A small self-supervised audio encoder (BEST-RQ), trained from scratch: 15700 steps.
Rows from block 5 of a small self-supervised audio encoder (BEST-RQ), named by matrix and row number. Each number is 500 + 40 x the weight over its row's rms, rounded and kept within 0 to 999. All counts start at 0. Numbers have three digits each.
Before each channel's rows are labels from the 100 clips, of 14848, where the channel reaches its highest value: "peak on" is the class under the peak. Only what is clearly more common there than usual is listed. The data: synthesized solo parts of chorales (CocoChorales). In brackets: how many of the 100.
# conv: pointwise conv (model.blocks.5.conv.weight, 256x256x1), inputs 128-255

peak on: D#5 (27)
conv.90:442477547503434452507533516491456490497480441482527458470467511528470529528534459449502584494546469562496454498549533530539500528509507488482407539488532465536493478543413467533421511532485460498439469473511459523624500410540506460539540469530614458574520458496502527460546510453519467475501485477492569505483416465593510458508521462564601490529551463524448572493465476480518533524510

peak on: F5 (62); F4 (25)
conv.106:520462531493491488472534468524504529522480504518515497461537577504558539442497472450550500469487477475474536441548487483490416545499587501477526509512529527485510530481470543507506482461579537457515497532484493494510547523466431494522529438533466467518499490471539475437497492518476514487540439483536527609485562480495506515453485458489381499499498458394516519369532501566480454569436

peak on: C5 (25)
conv.23:607429499509501534500508453607519524477502531480507592516459522504432478492494464440523486544530544492497515532449549503437456546486526504507474500512545502520510519535585454505438448520515488498484566464541557539494521481443501511448453460511549510535492429505446524544444573531511553494563491470542472457474523502510496498467462511551556442552482531529482470461503483510388394456515

peak on: E5 (54)
conv.70:499574531488499471573552488531480483548458526433469519479490521558546549509463471522496441354493482582551421451538439476469481527543512503488546612447492496474528482506498456486443456509517547529493488483544471510451523465448510453490445559487451537519496508559463489495486542503492502488544454504505572605466469536485495503522495464496532470568447455436493499471525514500468507470551

peak on: G4 (45); G#4 (44)
conv.163:483560539506502490522504534474484494435507448528509516439508465515480382510513510520524563544552513519500519526410414555528488542501510527515496467525491573468547486591533485548534527447502570476440578442551488445506474548464480428516526430508487476487564516514539574534462453502495523413464522422460565445546534538473502473492487575484495474421537525481535517474484440480552543510472

peak on: F5 (26)
conv.94:488405477492435550521489507493496425490511498489450421493516497505525553493494520480474507516508485453512451575566480509544479531463426536491472537489494474496554479538469514514483454496540506526472429437517530441555457500497454495510548496489455478476489481590540491530536562403500459429465501501538494523508526556556572532608456521479458480485529480484507610545553480426480568435541

peak on: D#5 (75)
conv.134:486523530445542493535486537553480504503534477560498446540588495540458536536517516490467538435500478472501528504557466537495490519458462487519481524509417444493476549448550462429532494519421532487499590491509542494461555517535509577477548465492472543530522443423541560515498487493414451467476550511466503479528538540525494480463480492481480506545428476505517425456586498425474469405481

peak on: A#4 (52); A3 (28)
conv.159:428469512529436481460481474512514531582550518530513572492537513475444529507486490465486443521515490473485498464498566536442486533495457466523460544545551458531548569405431495543503461561482447459589530516540462530564536502469557548559532498472525461496555530447445505487466577461504541527539525525466428482521536505512606499521513574522472475489468477493508494557469514507506423498532

peak on: C5 (37)
conv.255:565573546477603563559474468513446516540495482506543454458453543532507521434476519504533486482488512508493550438581483500467516519510478506490532512471475505537450417463527470448480459526488512499538517518608509543563441503501467462491521460478545568592514527434521519514485481525564499482501487575471487538433524568503505532455519540445488459452557445557475572508446482398479521482502

peak on: C#5 (42)
conv.193:521480528497531483514527486591481419503522489515511506537523428485413531418506465518516480446556470532509621549499518479528512482468532463458533495525579465457504438475505508483646594489535470484439469453566431504521468492509492436513489418521547469468553437530482484516441491500507408521514499496501532503483508503508429494503455474560560487481490508444508580543438426509523564472507

peak on: D#5 (34)
conv.250:461490458476422382496498551492455512488467479551462578476498539512515499510474467502563458523558464499480479496523461459477557523488525531541508531505487451524532481466454479486510446407459569504464607548508497518426505531508523502499530476505484483517532506524468499520553548465450554563598454437445560504551527553454470525480524482504530549462461501522539521572555555498470540534460

peak on: G4 (32)
conv.61:423477469495483553487460486562509503542477506554458525475495456543456411513519504557446549494476510518541536504546456550477546468500576437434558484563553552476524458419511488493478474509486407527554488489492503553440450479521534500481465466490468519407512496469520491507485554458520497490527477501531511475490557511571477510461575584519474505458494515528480513484531541517597548553439

peak on: F5 (33); C5 (30)
conv.83:424399512459580518481515466574550549514537481467484432535479509495417497528495571475574500496545437446576527474508522500539495511448557496458457499497505550516493505523522503550497493488568499453535502547462515507485460515532456590478539494496476499472450534495526503447474493495489565506473484519561472538465574449482495526518442550511481526579486509544527523438488562459570426533543

peak on: G4 (26)
conv.187:508480453486495509552529532487521492537509571547513315487477527514486480524469526473484488547471458537537475558508475504506564508508413580516505511549476530552456601499476521471474526531486537514536426604463515491463488503446473458535415519464589529479473468524519471428484471486504493517507609593549459501461443503394468447547493545487520506508501495471497469471457452500465497514506

peak on: A3 (53)
conv.28:547392526468509477542505472438469427604529480473513571443452494439527505505458479519509543554512551522580490513571440486519499576516483443463506518514525440501516496503438533469502469516619569522466480467523526537495528413473493538532514426487528468506525468448472505542529523502468487486518470515470458504502518513458512516510465572556512446521494490499527478475564548423454460536512

peak on: B4 (60)
conv.89:473441535466547559459524474475482516541505484506462477532496440472524532451535477528532473478508609552537510503467497514486451538451502554508627473521489462501570510514450586511460527516517510491537482500507563513548482476502527502453463474459448464527474521519429544525551484523446446585570499477481545512478504438525444509451471532526447476489494502559566561537462448580489557475479

peak on: C#5 (37)
conv.109:517498574488504483471513493446516539506517458504546581497552491451495446448469465400544533485486523460498488530472492497551509457553502433458507531504531482517528460591465502478467500498511542604504558433559474565434533419501456459443479560519455501530499412446528497552486494529466526496412388504515497515487525504538512536512529498507431554431479456536456471489439473462395570467481

peak on: A#3 (69)
conv.86:510535518496520498503485495512464548450495501515437557474602489532488456493463467501438458469468443495458471479472469458581439474550555466524443516533516517421464400423516461432518491511540450445475450452595488525468573508502465510498488509507459484515527498491479460526529504550539571490527492525417587482439529517537525460489519540529425480410523469438557468518514523463489555475507

peak on: D4 (26)
conv.237:524537530570562547489467492551505558476445488543513591456471468568499495525571463541462552496546524495496513508525517449474478494443630466540439510425497529460493424492546437523539484559453477507475470412517477478576545456444453484537551483478505560548468528473514466498519504606514534566486414465522551464495556552530438509480517500449476472510564468530501472452497461546507512463469

peak on: F#5 (33)
conv.104:535541514491527504515514465445471413559479430477519548429500595481597555523505459505531557524531540502457544473454504565477496513519539484483575547533521491526488535492549404526543501506526546398527591555477548515487512444462465478447503503493537479477504493378512495515436501481513552499482490479477409494488527524482542510505485504493514557506571506523471483478458456428591543460502

peak on: G5 (34)
conv.0:561515461547443433481541463439464531432509461521475500500462419475503558524522577445575488495515435458532502530525532533476569488460509438505460428507535541463442535490394530522483550528510499480540524503422531523474555546500508493454527456545579512536502480519542493549489516515464460496451482527540498513470514481522493466472475595471550442545447509501568649467492446482561554476474

peak on: G4 (39)
conv.32:496486414496451465437452508459420469472438490504532548478475521521502503482497515495454496494485474488488573451509531548524529488553541435471496493589554452446489444540541455531538502528574488512412433400529535503518513474439496478522539475451502428478554485495497565494523506547506513466506419492443518482466520525483559548472486557462479569448471439547514550458474501505512519512466

peak on: G4 (40); C#5 (35)
conv.235:502570469513430535461477479535440484477437490532530550577506573481572522453495571560552526503466455487492406530495494488474503513521567457535513489576482451529493495566570533533485473504483495520503435500504438571476517510484427474500505429427486546463572437503503548529537508527496548434535493466470469541447566482515563553538522504519466510471534549493568485504498474491536517500430

peak on: F4 (29); A#3 (25)
conv.225:513527524535475481552564483511473484560487460513421558462440482534543496393528437532550498534469507501481466507508558506496484487466481483492536513495485474436540501441585472481459539507481487431496505428557520478487531449478482450498512504528561532509518559487464513571502539547489485443507411473572544513504454467534503482483514408486459470533499589521581568511592509484431517470450

peak on: A4 (37)
conv.21:438437564472504549488607472474428517541557509504484581488513524492464472510569491434532512550568501472547490466460461489563460495560480505593349597535523446481493477518485515567482488464515478460454564427540491540463460513463479490444545500545453491511513491505482510540457449526496453551586440450487453471525492536541552497506545534515487488397453456525453536500462486476508490566510

peak on: F5 (94)
conv.214:541493511497467603491433423464507484443482535478519543513449528478532492500572510501559512511516442529462457481504513556516476463567505484462512479477524478457467466639563510437456518526467521490532435566532479547540419494480479450487518484552466472468535471414517505488440537502452547619522408502433520551463548538482500523507500503515506472513398496464479455540529491427460478510544

peak on: C#4 (36)
conv.253:544521588524393455481451522553478585452484567509475529464506512504457529505508487481486560550472541433508525558484478512553464516456531434483469466482410547532433497506486444513462507529563494472477484496471452522477481568500546559506511472512484506470532504539491547487549470460581471428454496543492542508494583470530516483429493446542534493507416505532513586472546483514551466529458

peak on: A4 (39)
conv.128:543452556544483524551582440545502552463520497492477546465502472465538477504490451473630515458517448472420409518605549548547500446492524461493650511510525495495500516509507523533452453561495529452563459436468479470405512522545527491489527566473543500498512545454548519459605488500501477502529488547444475506497509586483437462517551500520477453549485457511439572509502463430515497503449

peak on: C4 (28); G#5 (25)
conv.97:516455516429549489527520519480508577564432530470515516504484439505481453483555445464495523457479490566476534536449489513551476449500540497538529501508502496539533530486473468486398496510498462553610561503536456483492472456444478397521516534490430494553509570574526535476475573452517556488520573447500466532476556461482551503541457526478487418469485486453487530518565510527526498502491

peak on: D5 (60)
conv.72:526489542553521549470458507576468520489462567614460540597455510520532499434589511537433506479505451494463376450558503520516459485523578495436495542521485475470385516509512505493485429514559530450483527527588468502490528472447561475525522508491484458507562471510506493570499494497485487540513444505517525501491538505493512485462541466482474511451523493526558528486481466500480446556450

peak on: silence (56); F#4 (26)
conv.131:498546514468532483484524606483515430472515457527547414502615524513452492506431533484496516560500430479501511490509513476472539536448495561504453456530520568525505565436457515530484511504474534481534481591465488462430526506478530555535418485491496501445461490467493503477521467517501496483513620505493468539524440499534487499521549528525461491470517490522398478519552499455491458475532

peak on: D5 (42)
conv.4:483522504550487580568453477453501513461424488536486551533530535496424526437544444447516517510552471490510463524474524546491493470484527454469574486464516502493496533487519501551519437473546515483567550508522528473481535501439529476535584476511525503498491547478558465456533521473485469505504431484500498526557491534478465481565490492495453517613498505460490455473477471611460517452471

peak on: D5 (37); E5 (34)
conv.229:475540516535435566519562463509495471480484517485467575519457490525503527515474471591500486530434457527406499463506481566562429545475514530534468563500548474413541511501562454490470469531515511417527467541494517535480494465508518459454532596492476480492549510527497555460534489529505512490508447550501513511440528584543475535501478436408454518521451548542517497507448519467488468529446

peak on: F#5 (46)
conv.99:561507494498489468540437522524542410462512461529491492489508502428493554492456514456480478491468456515501508529458471523489447506428533501480515501503482484526592469470468487465524483475554483476450554502557478496463520491535460477464439451476467497497557477554517465483483480474498512491488526465524467525524583604471471543496496515512491534467485551516488576579554485563562460504505

peak on: F#4 (34); F4 (29)
conv.44:446479486474522467483561498483517484491477460543476480490518521460515455548487456420457414527481486549501507469467424521472484512443559507493466475481530439524469435496544514410519529528478524499441510504540438559607535533470476511457393519513520507481538493483478492455501512489504487480481535530514536495522525523513506483542525494533491493521614479538500481475529528475496435448429

peak on: A4 (46)
conv.118:480476540510515506481547549551465500488501401542504455499573474571468518478507530452545484545510525482502460524492530564461455502480499468537566489495483521464526482486474438516518468440557475457548454449535560517492503466420544495453499416537457571522502465407494454481473508472464453493452455484521467482538487516641416509539526413495546568513469517543555506573579508426494459482497

peak on: silence (98)
conv.12:457432480506532466563522518494447551474581502462521531477518520551565452511463545514474476478481452494503487554492511457434569470487462509539527513445520474565478485510492471466438515520539542525497434501465511534457407554554456509542470507478535537495446402509532453471523457521445496517491539534475494523503573521534505429535502597469467495541495545497460511480578469496459490510543

peak on: D5 (44)
conv.14:513483484537508505428450637435538484496509475540485507505555524505508555592506523460465504467487480476497558476501505494503509543520521492446496495508522547572514500487570514480463579481492544536633585578470529493546530523464494490498441481467474496478504511519444529523422485501472471455475584522514463486476439504406516358447489427506513469561548464466488503473480536459487491523525

peak on: C#5 (26)
conv.36:502541539447478514458472461563487529511459484519541526508447482576455472481508472535478512490465486510521504534555472495483462502511528529526473492530515478384505454517530500460502473541518504496559419422497501520458501518488483529506460487437552469609566511540482505546403512493416485550454457528512508441487485496495506493448517491595495544536471484486472443542535462583453562497507

peak on: A3 (35)
conv.238:544479439516466481511474473473449483591496547500486507552544459498412505448622507459493429559528528519517499455556473521462505539492457519410541467511562472494460474505535542509493504514437491423472468512548494607525448530462514518508534601482512445495543456431509530468462487500518503488540506428602499492446470507548476530498526477434512455539426536510505497499499556505485552541520

peak on: A#3 (25)
conv.240:579510491503427468526537557455513423479472512519461531525557524564518491535512506519540528519562576538485423517493472564474560507397585491429560484510509551528496521493496512524446521556473465489490447562534467495546507479505512525494543433506453465506505497472517497507473511451472454534474519472464493463472466496518541479577469446467460533489477498531530502489485500480478452481438

peak on: C#5 (40)
conv.175:534518434471477537479450515516528415523436542431520510502521403492553500481499369544496452590508490528479523567503514524528487473533483428476511497488493545462460483496511551515461487537503555458496424454522477536497463513464486500535462452537480532569543480519475445508525497464515434483506443507494546470591535494492564481519517460462472551465474508518497442465436501430561443532523

peak on: F4 (37)
conv.140:495462499514442470491540420449508473516583486488495600517491587497502504459502454452420489464504470536499464506387531476527423505562531484480560574543432466405478416431456513486428442463455489409469556405574431535452516513466511420454399505501524479485533445502496535499559554505466501511478408458572468466538551482551466522515469438480508508472495548570557550463479477447482514495506

peak on: C5 (56)
conv.234:538425531479490447531432462514506494534516464437492499462580573490448478497481475465532477528505507561464511551544551507475522496482480466483504583464403465460532542538435487549471540496571536507546473540560390557468484474446498534560535446533456502521552459516505617495486598505556475527469420523510511516508525534533493546475443505481531423510487521441539532457478466550500609576565

peak on: C#5 (32)
conv.6:429466528500567460492475497521502439514461511507498486500538529544500559568500482477456458505545444563507571487479559531441517458527536556489439525509474528456603529511501537459475477484531455599444502472591544524499493577511486534452539518479510564516494454536528484499530421493488463479529482540538570547510530488496569549449490419558512492501485435488570559514492537548463508553480

peak on: silence (32)
conv.207:460509530473572486527543508503568475452519486517475427465480512455503434482503500485476505480528470451547515606498544462536497583493532494560519442463478538525480506580481488411477500590434502520487416541466513482471489536510485491526526562490443568465488480481474526500480466538455502549464473479488438520487493501492506511481479483492501534473400494499483518464506576493558462489443

peak on: F4 (30)
conv.153:481508482473525573439534506547536508531453492556523506512495529523533537480489463518423503492515508548584489395533545533474459488472565535509550511568489499420473467492497498526416467518560528531550464454547497524588484459436495434482409524516445490561559485482432521543464487576548540464453439500479528510468543459476421516453471515442443513496547480542477505501414510485556542478540

peak on: F#5 (35)
conv.154:470439456539424482581483455516497459517445527565467515515523514556497514477551539540482453452565454476481453489575436498528544466495544483558535495492509466467430452572519523444564497468480386467523461537538459534461462478478501421496505437553474427525504514455552498505510526442544475454529565405461493521491498553468464531468456538529436473471512544519564478521511495501523497558469

peak on: D5 (42)
conv.98:522486464514522505486496503464494492543508511549492530551414493477556467488573527581408528430523469456422428442519424510470545568489456522465447662521544566535510483492530480484445546493496511525527474510555453505501475506565512519460466560443511439432517459471496531479478445498483476478534509585405461518457505481474461478448503480549461532494507558525584437532519454524499490539445

peak on: G4 (38)
conv.48:508487544484601450479466561447528491434574461448508426504610576483426448609493504513494550502472434475455452463504465517565512514522505426490464456548478582591461561494411530461475490475510490505432582525447502454558475521485532547459477445530517467477443529551456467514473516501497484527506503471526478484428453480427483530536469470581433487500507488524515461611453505497439506487504

peak on: B4 (43); D#5 (26)
conv.179:519479468477497472493464529521512509478422506449511465535485545522518487448501489525473458518534546464441477554471478434508524546395592449502491543520425429497524466624524517566432459468509497565485424523508594521406458532493476501494559489511500452523547478448524518487554558462492506531509472541528509539519464435484532503497482434454525487507562484536465395501478588516520512456441

peak on: A4 (50)
conv.35:490511487522469486513536476492492527505476504578523517507433491543436534416562546469458433505529462515478447499531451452514549442456590503539501528474513537549461497436441488460445472537489522486527480458439466478475503479411554462535493530426488641492537492393477506471518508481478461527537470460496528545395511524468516531517540503535450479565452495506513468489504514598525510505528

peak on: silence (51); G#5 (27)
conv.173:525523558463362480516460517510578488530528428428518544495591516450552547491526450491588516507437500494482611522502430496568482506509504483588547515488550535409451475487525538523465415440524496468486481519514508423487384519444413482461465527503525391479480442504465503479448516528492443496537485498485539586477563474543510543492516494487515493511505527460475500507543404493552492489433

peak on: D#4 (55)
conv.221:538448537488453532518507562511473451484486534577452406452504468520493596435462509451441526449414483534430496478566527470465582464504448549483497444488561560544512582517495449515529548495460567532480500492439505529519441541543520527503482471490544531536476491616459535575500550483496504467499498467460505509505571471474532501496460503521444521530501508474438526500518469479528480505520

peak on: A4 (26); F#4 (25)
conv.204:532402507479501538482545505595460505446482482529471454560575509494461489550529499500431497503465417504581556519482545556511468517454611529475492437472500474564499512567526537477453460551473563492452532455530559548614456508539525483550539561543506437502502470480485473454479517559483522450514475530539520497504473457504434563535525572414469502542479438495522491486489467496504543486518

peak on: A#4 (32); G4 (29)
conv.170:519401420502578548443541482529433497472473519509492540447502421470498550476544471533502576487450505510544544520494508561524496550471550463484459457506485518519443576452472459513460431539521461562543519531522528544536460524498420535454539543549478447477498555555542467520550539441500506520487515457441519463525505506544453428545477469459478485492501525487511455423549446543514503524469

peak on: D#5 (30)
conv.51:519447459486432539596521508503485492488473502572526540441537554533575548527501437495541592566516449498505469476524501475521476469538522436492481575525463496536571464457509514482523503436498472477412497482460475528466502550500547551474507463483477402496535529564491475479424540553507491518566547487519522496501489508521483469485481468437502544436485492576514416453569449455393523478497

peak on: F4 (42)
conv.205:489484489496576592529397484489474458511476517409524546528525510504545558388511541490503478466537461507397552509538450475509466548522542567425563458473460477507555440514520507545598496512533484427468390548560434538506494453513420448430557414574418461490540473433541496432496508565477449446540543444466509569477472498474499506524486503461460531597514530494483518471528539540511514530534

peak on: D#5 (48)
conv.236:477540519463528515507452552476520496489516537518507499466527540435547495450571469455553451456468523476559570483456553487466514489465492476480579511532506521443427512442513537501569423572495508510457451427423457470535458497541510549548521506480515446522401501547546478412541530503518369480494465495505537500491514543470460463538548474500547545531528529500478503448471512566497508537519

peak on: D#4 (35)
conv.210:411546515480507489485472526558501492555470458451499479578538490484586463576533524476516509523436459465518455451502484531490578462458505495533522588501541515482527487508459534510507458517430533508515473510534512487493508522564423536491523440537506483507569604548519578511531475489527450377488570525513489469520484507527570489493498543466478496541547477503426493467487465514457535491477

peak on: C#4 (52)
conv.147:494433522565478466497515443474507507536539568476462482549501482497489486532485470472495532484527552432470580464493574503483487447448532528517505513479562487559469508485457584441542463488480515455486410471412429513533550544504544507455439478519499500461522541528510524473412487480530471502480494485539492471496429442541472522492453544523524475538490479474482414482570531536517542551489

peak on: F#4 (71)
conv.77:522483534452510528542480497518497517454497464520494514546508480607533449517503473543487517517459536488541485480546500506504447494535569430446536482542509505508527473468477431500505461450508411465508488534578489513456410459361569483483537543540495525493513521494472467486542475498496496515497467523504511477551502512531541501555501541469497494560534558466444495594471561511538464407438

peak on: A#4 (37); B4 (30)
conv.82:545478395529568584484491477513500557489551471474504490500555497436511500523505515388461506539462499565482531505511490523498571515488503473473445522539460528475527493516466561495497537488468460559528542532510526522594482517479532537499515471506417485471477424493564480409526498446499537506507470501505471447513578521533492541411540486503469497547449450527483451512541508504566480466599

peak on: A4 (58); E5 (37)
conv.161:444557444474501501528543514528526551533495456565526590490494539489586493476562545458516451430469541490495469492483500525438499485475564438524557462469435547539473488514499496469500466495505505409536502410428470516489548462458541464510520536479423473469474484469555468499498459528518455436564474484504527460484477546508496501514536452539523465471490576522472484456526516445565530495475

peak on: C#5 (45); G5 (39)
conv.3:458414522482504567456519493519489431537505428585446563443494510486564563490508536526537556543495591526527504481451602439499531491514557490522476547532527537514489466519520421458510510513501537569528440452542450612577526419419514466496491465491471504504540447544573534519485460522518526486464539540473554475473537553496437546486487495487535562479511491503430424497502471564545451520498

peak on: C4 (40)
conv.231:461513603453552476548491450501484479475472445598538548526532542544469560486521485465426525555492486470466458558530482506551466496487530479520531523507467459535481442488467466544546524444461577451562532479502536487568492460551534508532495444508501507505489501539457521593540532469499452510596515505485519438478461448490471507458467490408507438536512576453548453549446499513463481514532

peak on: D#5 (45)
conv.39:513526563484519453487499449483542509477468510534538517516560547570445603469469427501515406490524533534465569534464493539541433495470491506471523528477546471406522489480548534493512541500529530484470548559485509447470504504383495453516528467537463520530438450578542486565541487505541423514543430459463508535457574483451476508447501571476516475427474496521435498494554564586438500475466

peak on: C#4 (35); A#3 (27)
conv.107:490532469527525487519566480441518556445522530517486437506517537500505496507472495513503462539525489447489481519483544502537460501501488470448522543475522557535449425488528559462488505514530509482472463542621511529497482419487456459438524447531516501437537606509502432488416525509447549514499524542507443586471532421560420517547478494542512545519523574432479529497482477582525501396518

peak on: D4 (34)
conv.166:510548496519507525435485474442493583507482433547532529532437438479484524509508478444468476517439460424476476488501441506546407471479552483559576519484496509510465499576488539465541505509483551484428453484561539533439473447524440508565504554508506522581518522493514465477475501479525450578523497438484429466505484503541470492487546498511476456460511523511543528542509562503545571510565

peak on: D5 (29); C4 (25)
conv.114:540502533518529478490483449511503501558486439547447522495524492497572538449474434490451486496499569522457475508519495486477481447543513449508379512511512475388440431513448512493537500454514510423466497385510473538468470420454531456481530491469468464489544489507500553526524497494441454495531428549494479513502456554525637500466476423577525498490475486482572478471509482455540514460536

peak on: F5 (47)
conv.135:518523492471486495490506560467514498451559483435514520437428464456508434540459444469531521565512553529447436492475543553536486475555476494462513557472569483436565474489466433534554478554515545448396477454482520520514466512469472514529510481478430472519564524427542510512509552501496544509523551431532476492507468537548446485470499469569510439543469550482594585490465531471498515438515

peak on: C#5 (58)
conv.171:474534532460465451435517495479518468531517456519489446499487536479512450507489550520530523531469448458526486548466527507493589636520465477446496466529531559553467479583433523553459549502578531476520415496493532453463535448446442486509478468512448513474511524554510520537446481481497534500548506491530489526540490440556470515477490448497599504528542470485547433465448507510519525470500

peak on: F5 (31)
conv.174:569566430543522473513518545513582421566562485526460539496460521462458522436469452490499549513490429560505460541487468542498462558479481483495524497530571509496495452495462466456489447462602515490434411477480448507543442534531517430459517485451401507497530519527567514488476476466441543481479499456477454512465510474491591445463572509490542518507530473483466523572456369490558485558505

peak on: F5 (92)
conv.79:517595540437517525494555468502487527514470517503476499614501438464531476479470441422522538484459464518481550510529459576520530517508531428503427579466453495492486551450555555610557437483630490497483555501546483473509457514471530488490575473470506448488479420505552481570527518495505492526534458533482493554388528521467532498467530474501437560506491487464502480476436504493474472518448

peak on: F#4 (48)
conv.139:502527451501505495645511496507459544501466562479513615488478456548472491443451426511489477518500522478549487432466501477487529505457518473504504540494421438415479439528533487501533463487502477520516539427540458504493505532487492472501550528513398501511550458496439598527499442517493456476515481483411485440502582498531529447516493526445578558532529569458483485495463518514493469484475

peak on: silence (100)
conv.136:474505536500492447489504516464475494481542463496574591549431426459471478437508481475513478512544514596450547422465484495483503479513536505497463476490532516484525507462523515544508527455491554453498479484468496452477546475476534489485509487502539504498520415493444537549472526549475487492548453413514483467450501574608446513509456603519426498477515471508468495481634448472476395494557

peak on: G5 (28)
conv.103:456493540534467522512503566433479517531525448446540593505458449477576515464471520483544488446521563492460556514514503517500536486475571515496419495479514473531532519486480479483471551485544487520563451536515483443503458472617464465499520401543555482503510519576515485487539509488517601474543564581502571496461515465464482428528521483500473490513547519486491553536547537480488574444472

peak on: C5 (30)
conv.157:460554452533513463474424564500467606506436481462518467506506527456497498503481497476537467530445573478418527448521494517458511456498427487504538536516433473414500553486565453556476565460451486445473546486510499501529532491499446491579523437537438455527564488531513504537509513531516504515515491433396489473467551507505559473521449567504490534551503490563524470542496455497527412514501

peak on: F#5 (38)
conv.95:461486448567427501528522438463509472457493503531479486471521528539582504476464555495474506494517513440467470443501464516486441557496483496466565412474504481461481451609530456468538510551495493501482538512543490546468445481453469426452454472518443485475580504461510440636457542482467511496475490467436497502516471545561440522494433574516477527481463502475428501501449530487420523424566

peak on: C#4 (27); D#4 (26)
conv.38:599506545533468501463464482542494482504507516470516479565581509515487524531469530472495610564485518463517508460526553499461422561473510450497405575526505460474406490493452452512518515489448507510476432485538521480465461543444504526520472486534460545484492461532480520453525506486538529452514539439570443469557439537522468501499485496516562485537555452451524479379458463514495560522489

peak on: D4 (39)
conv.178:548509481452541476496515500494420585484506541541487500537479532506531477435430481512483495474565575432506554449464507494547453502515495580427543487514558505519470517420531529487430484527526512455494468486517544539508423534523581495571497519438473553472479508467483491452461474519481500547476482506454508542502450538504493519438506425454492465528562525531568414504526508419478483496454

peak on: A#3 (58)
conv.26:528471447411449434514515545546480506557486486525490474499482513532475482479483538441463546516598451503505547445442457542502552457563519543527484486454488459539594534623543479492577521554386502500501440478477524477502496415520525462470511545483543423507503562514457463538563509435498554495458548463543497488523481555487540506519526513451443477502563479477475425510530499479559511480525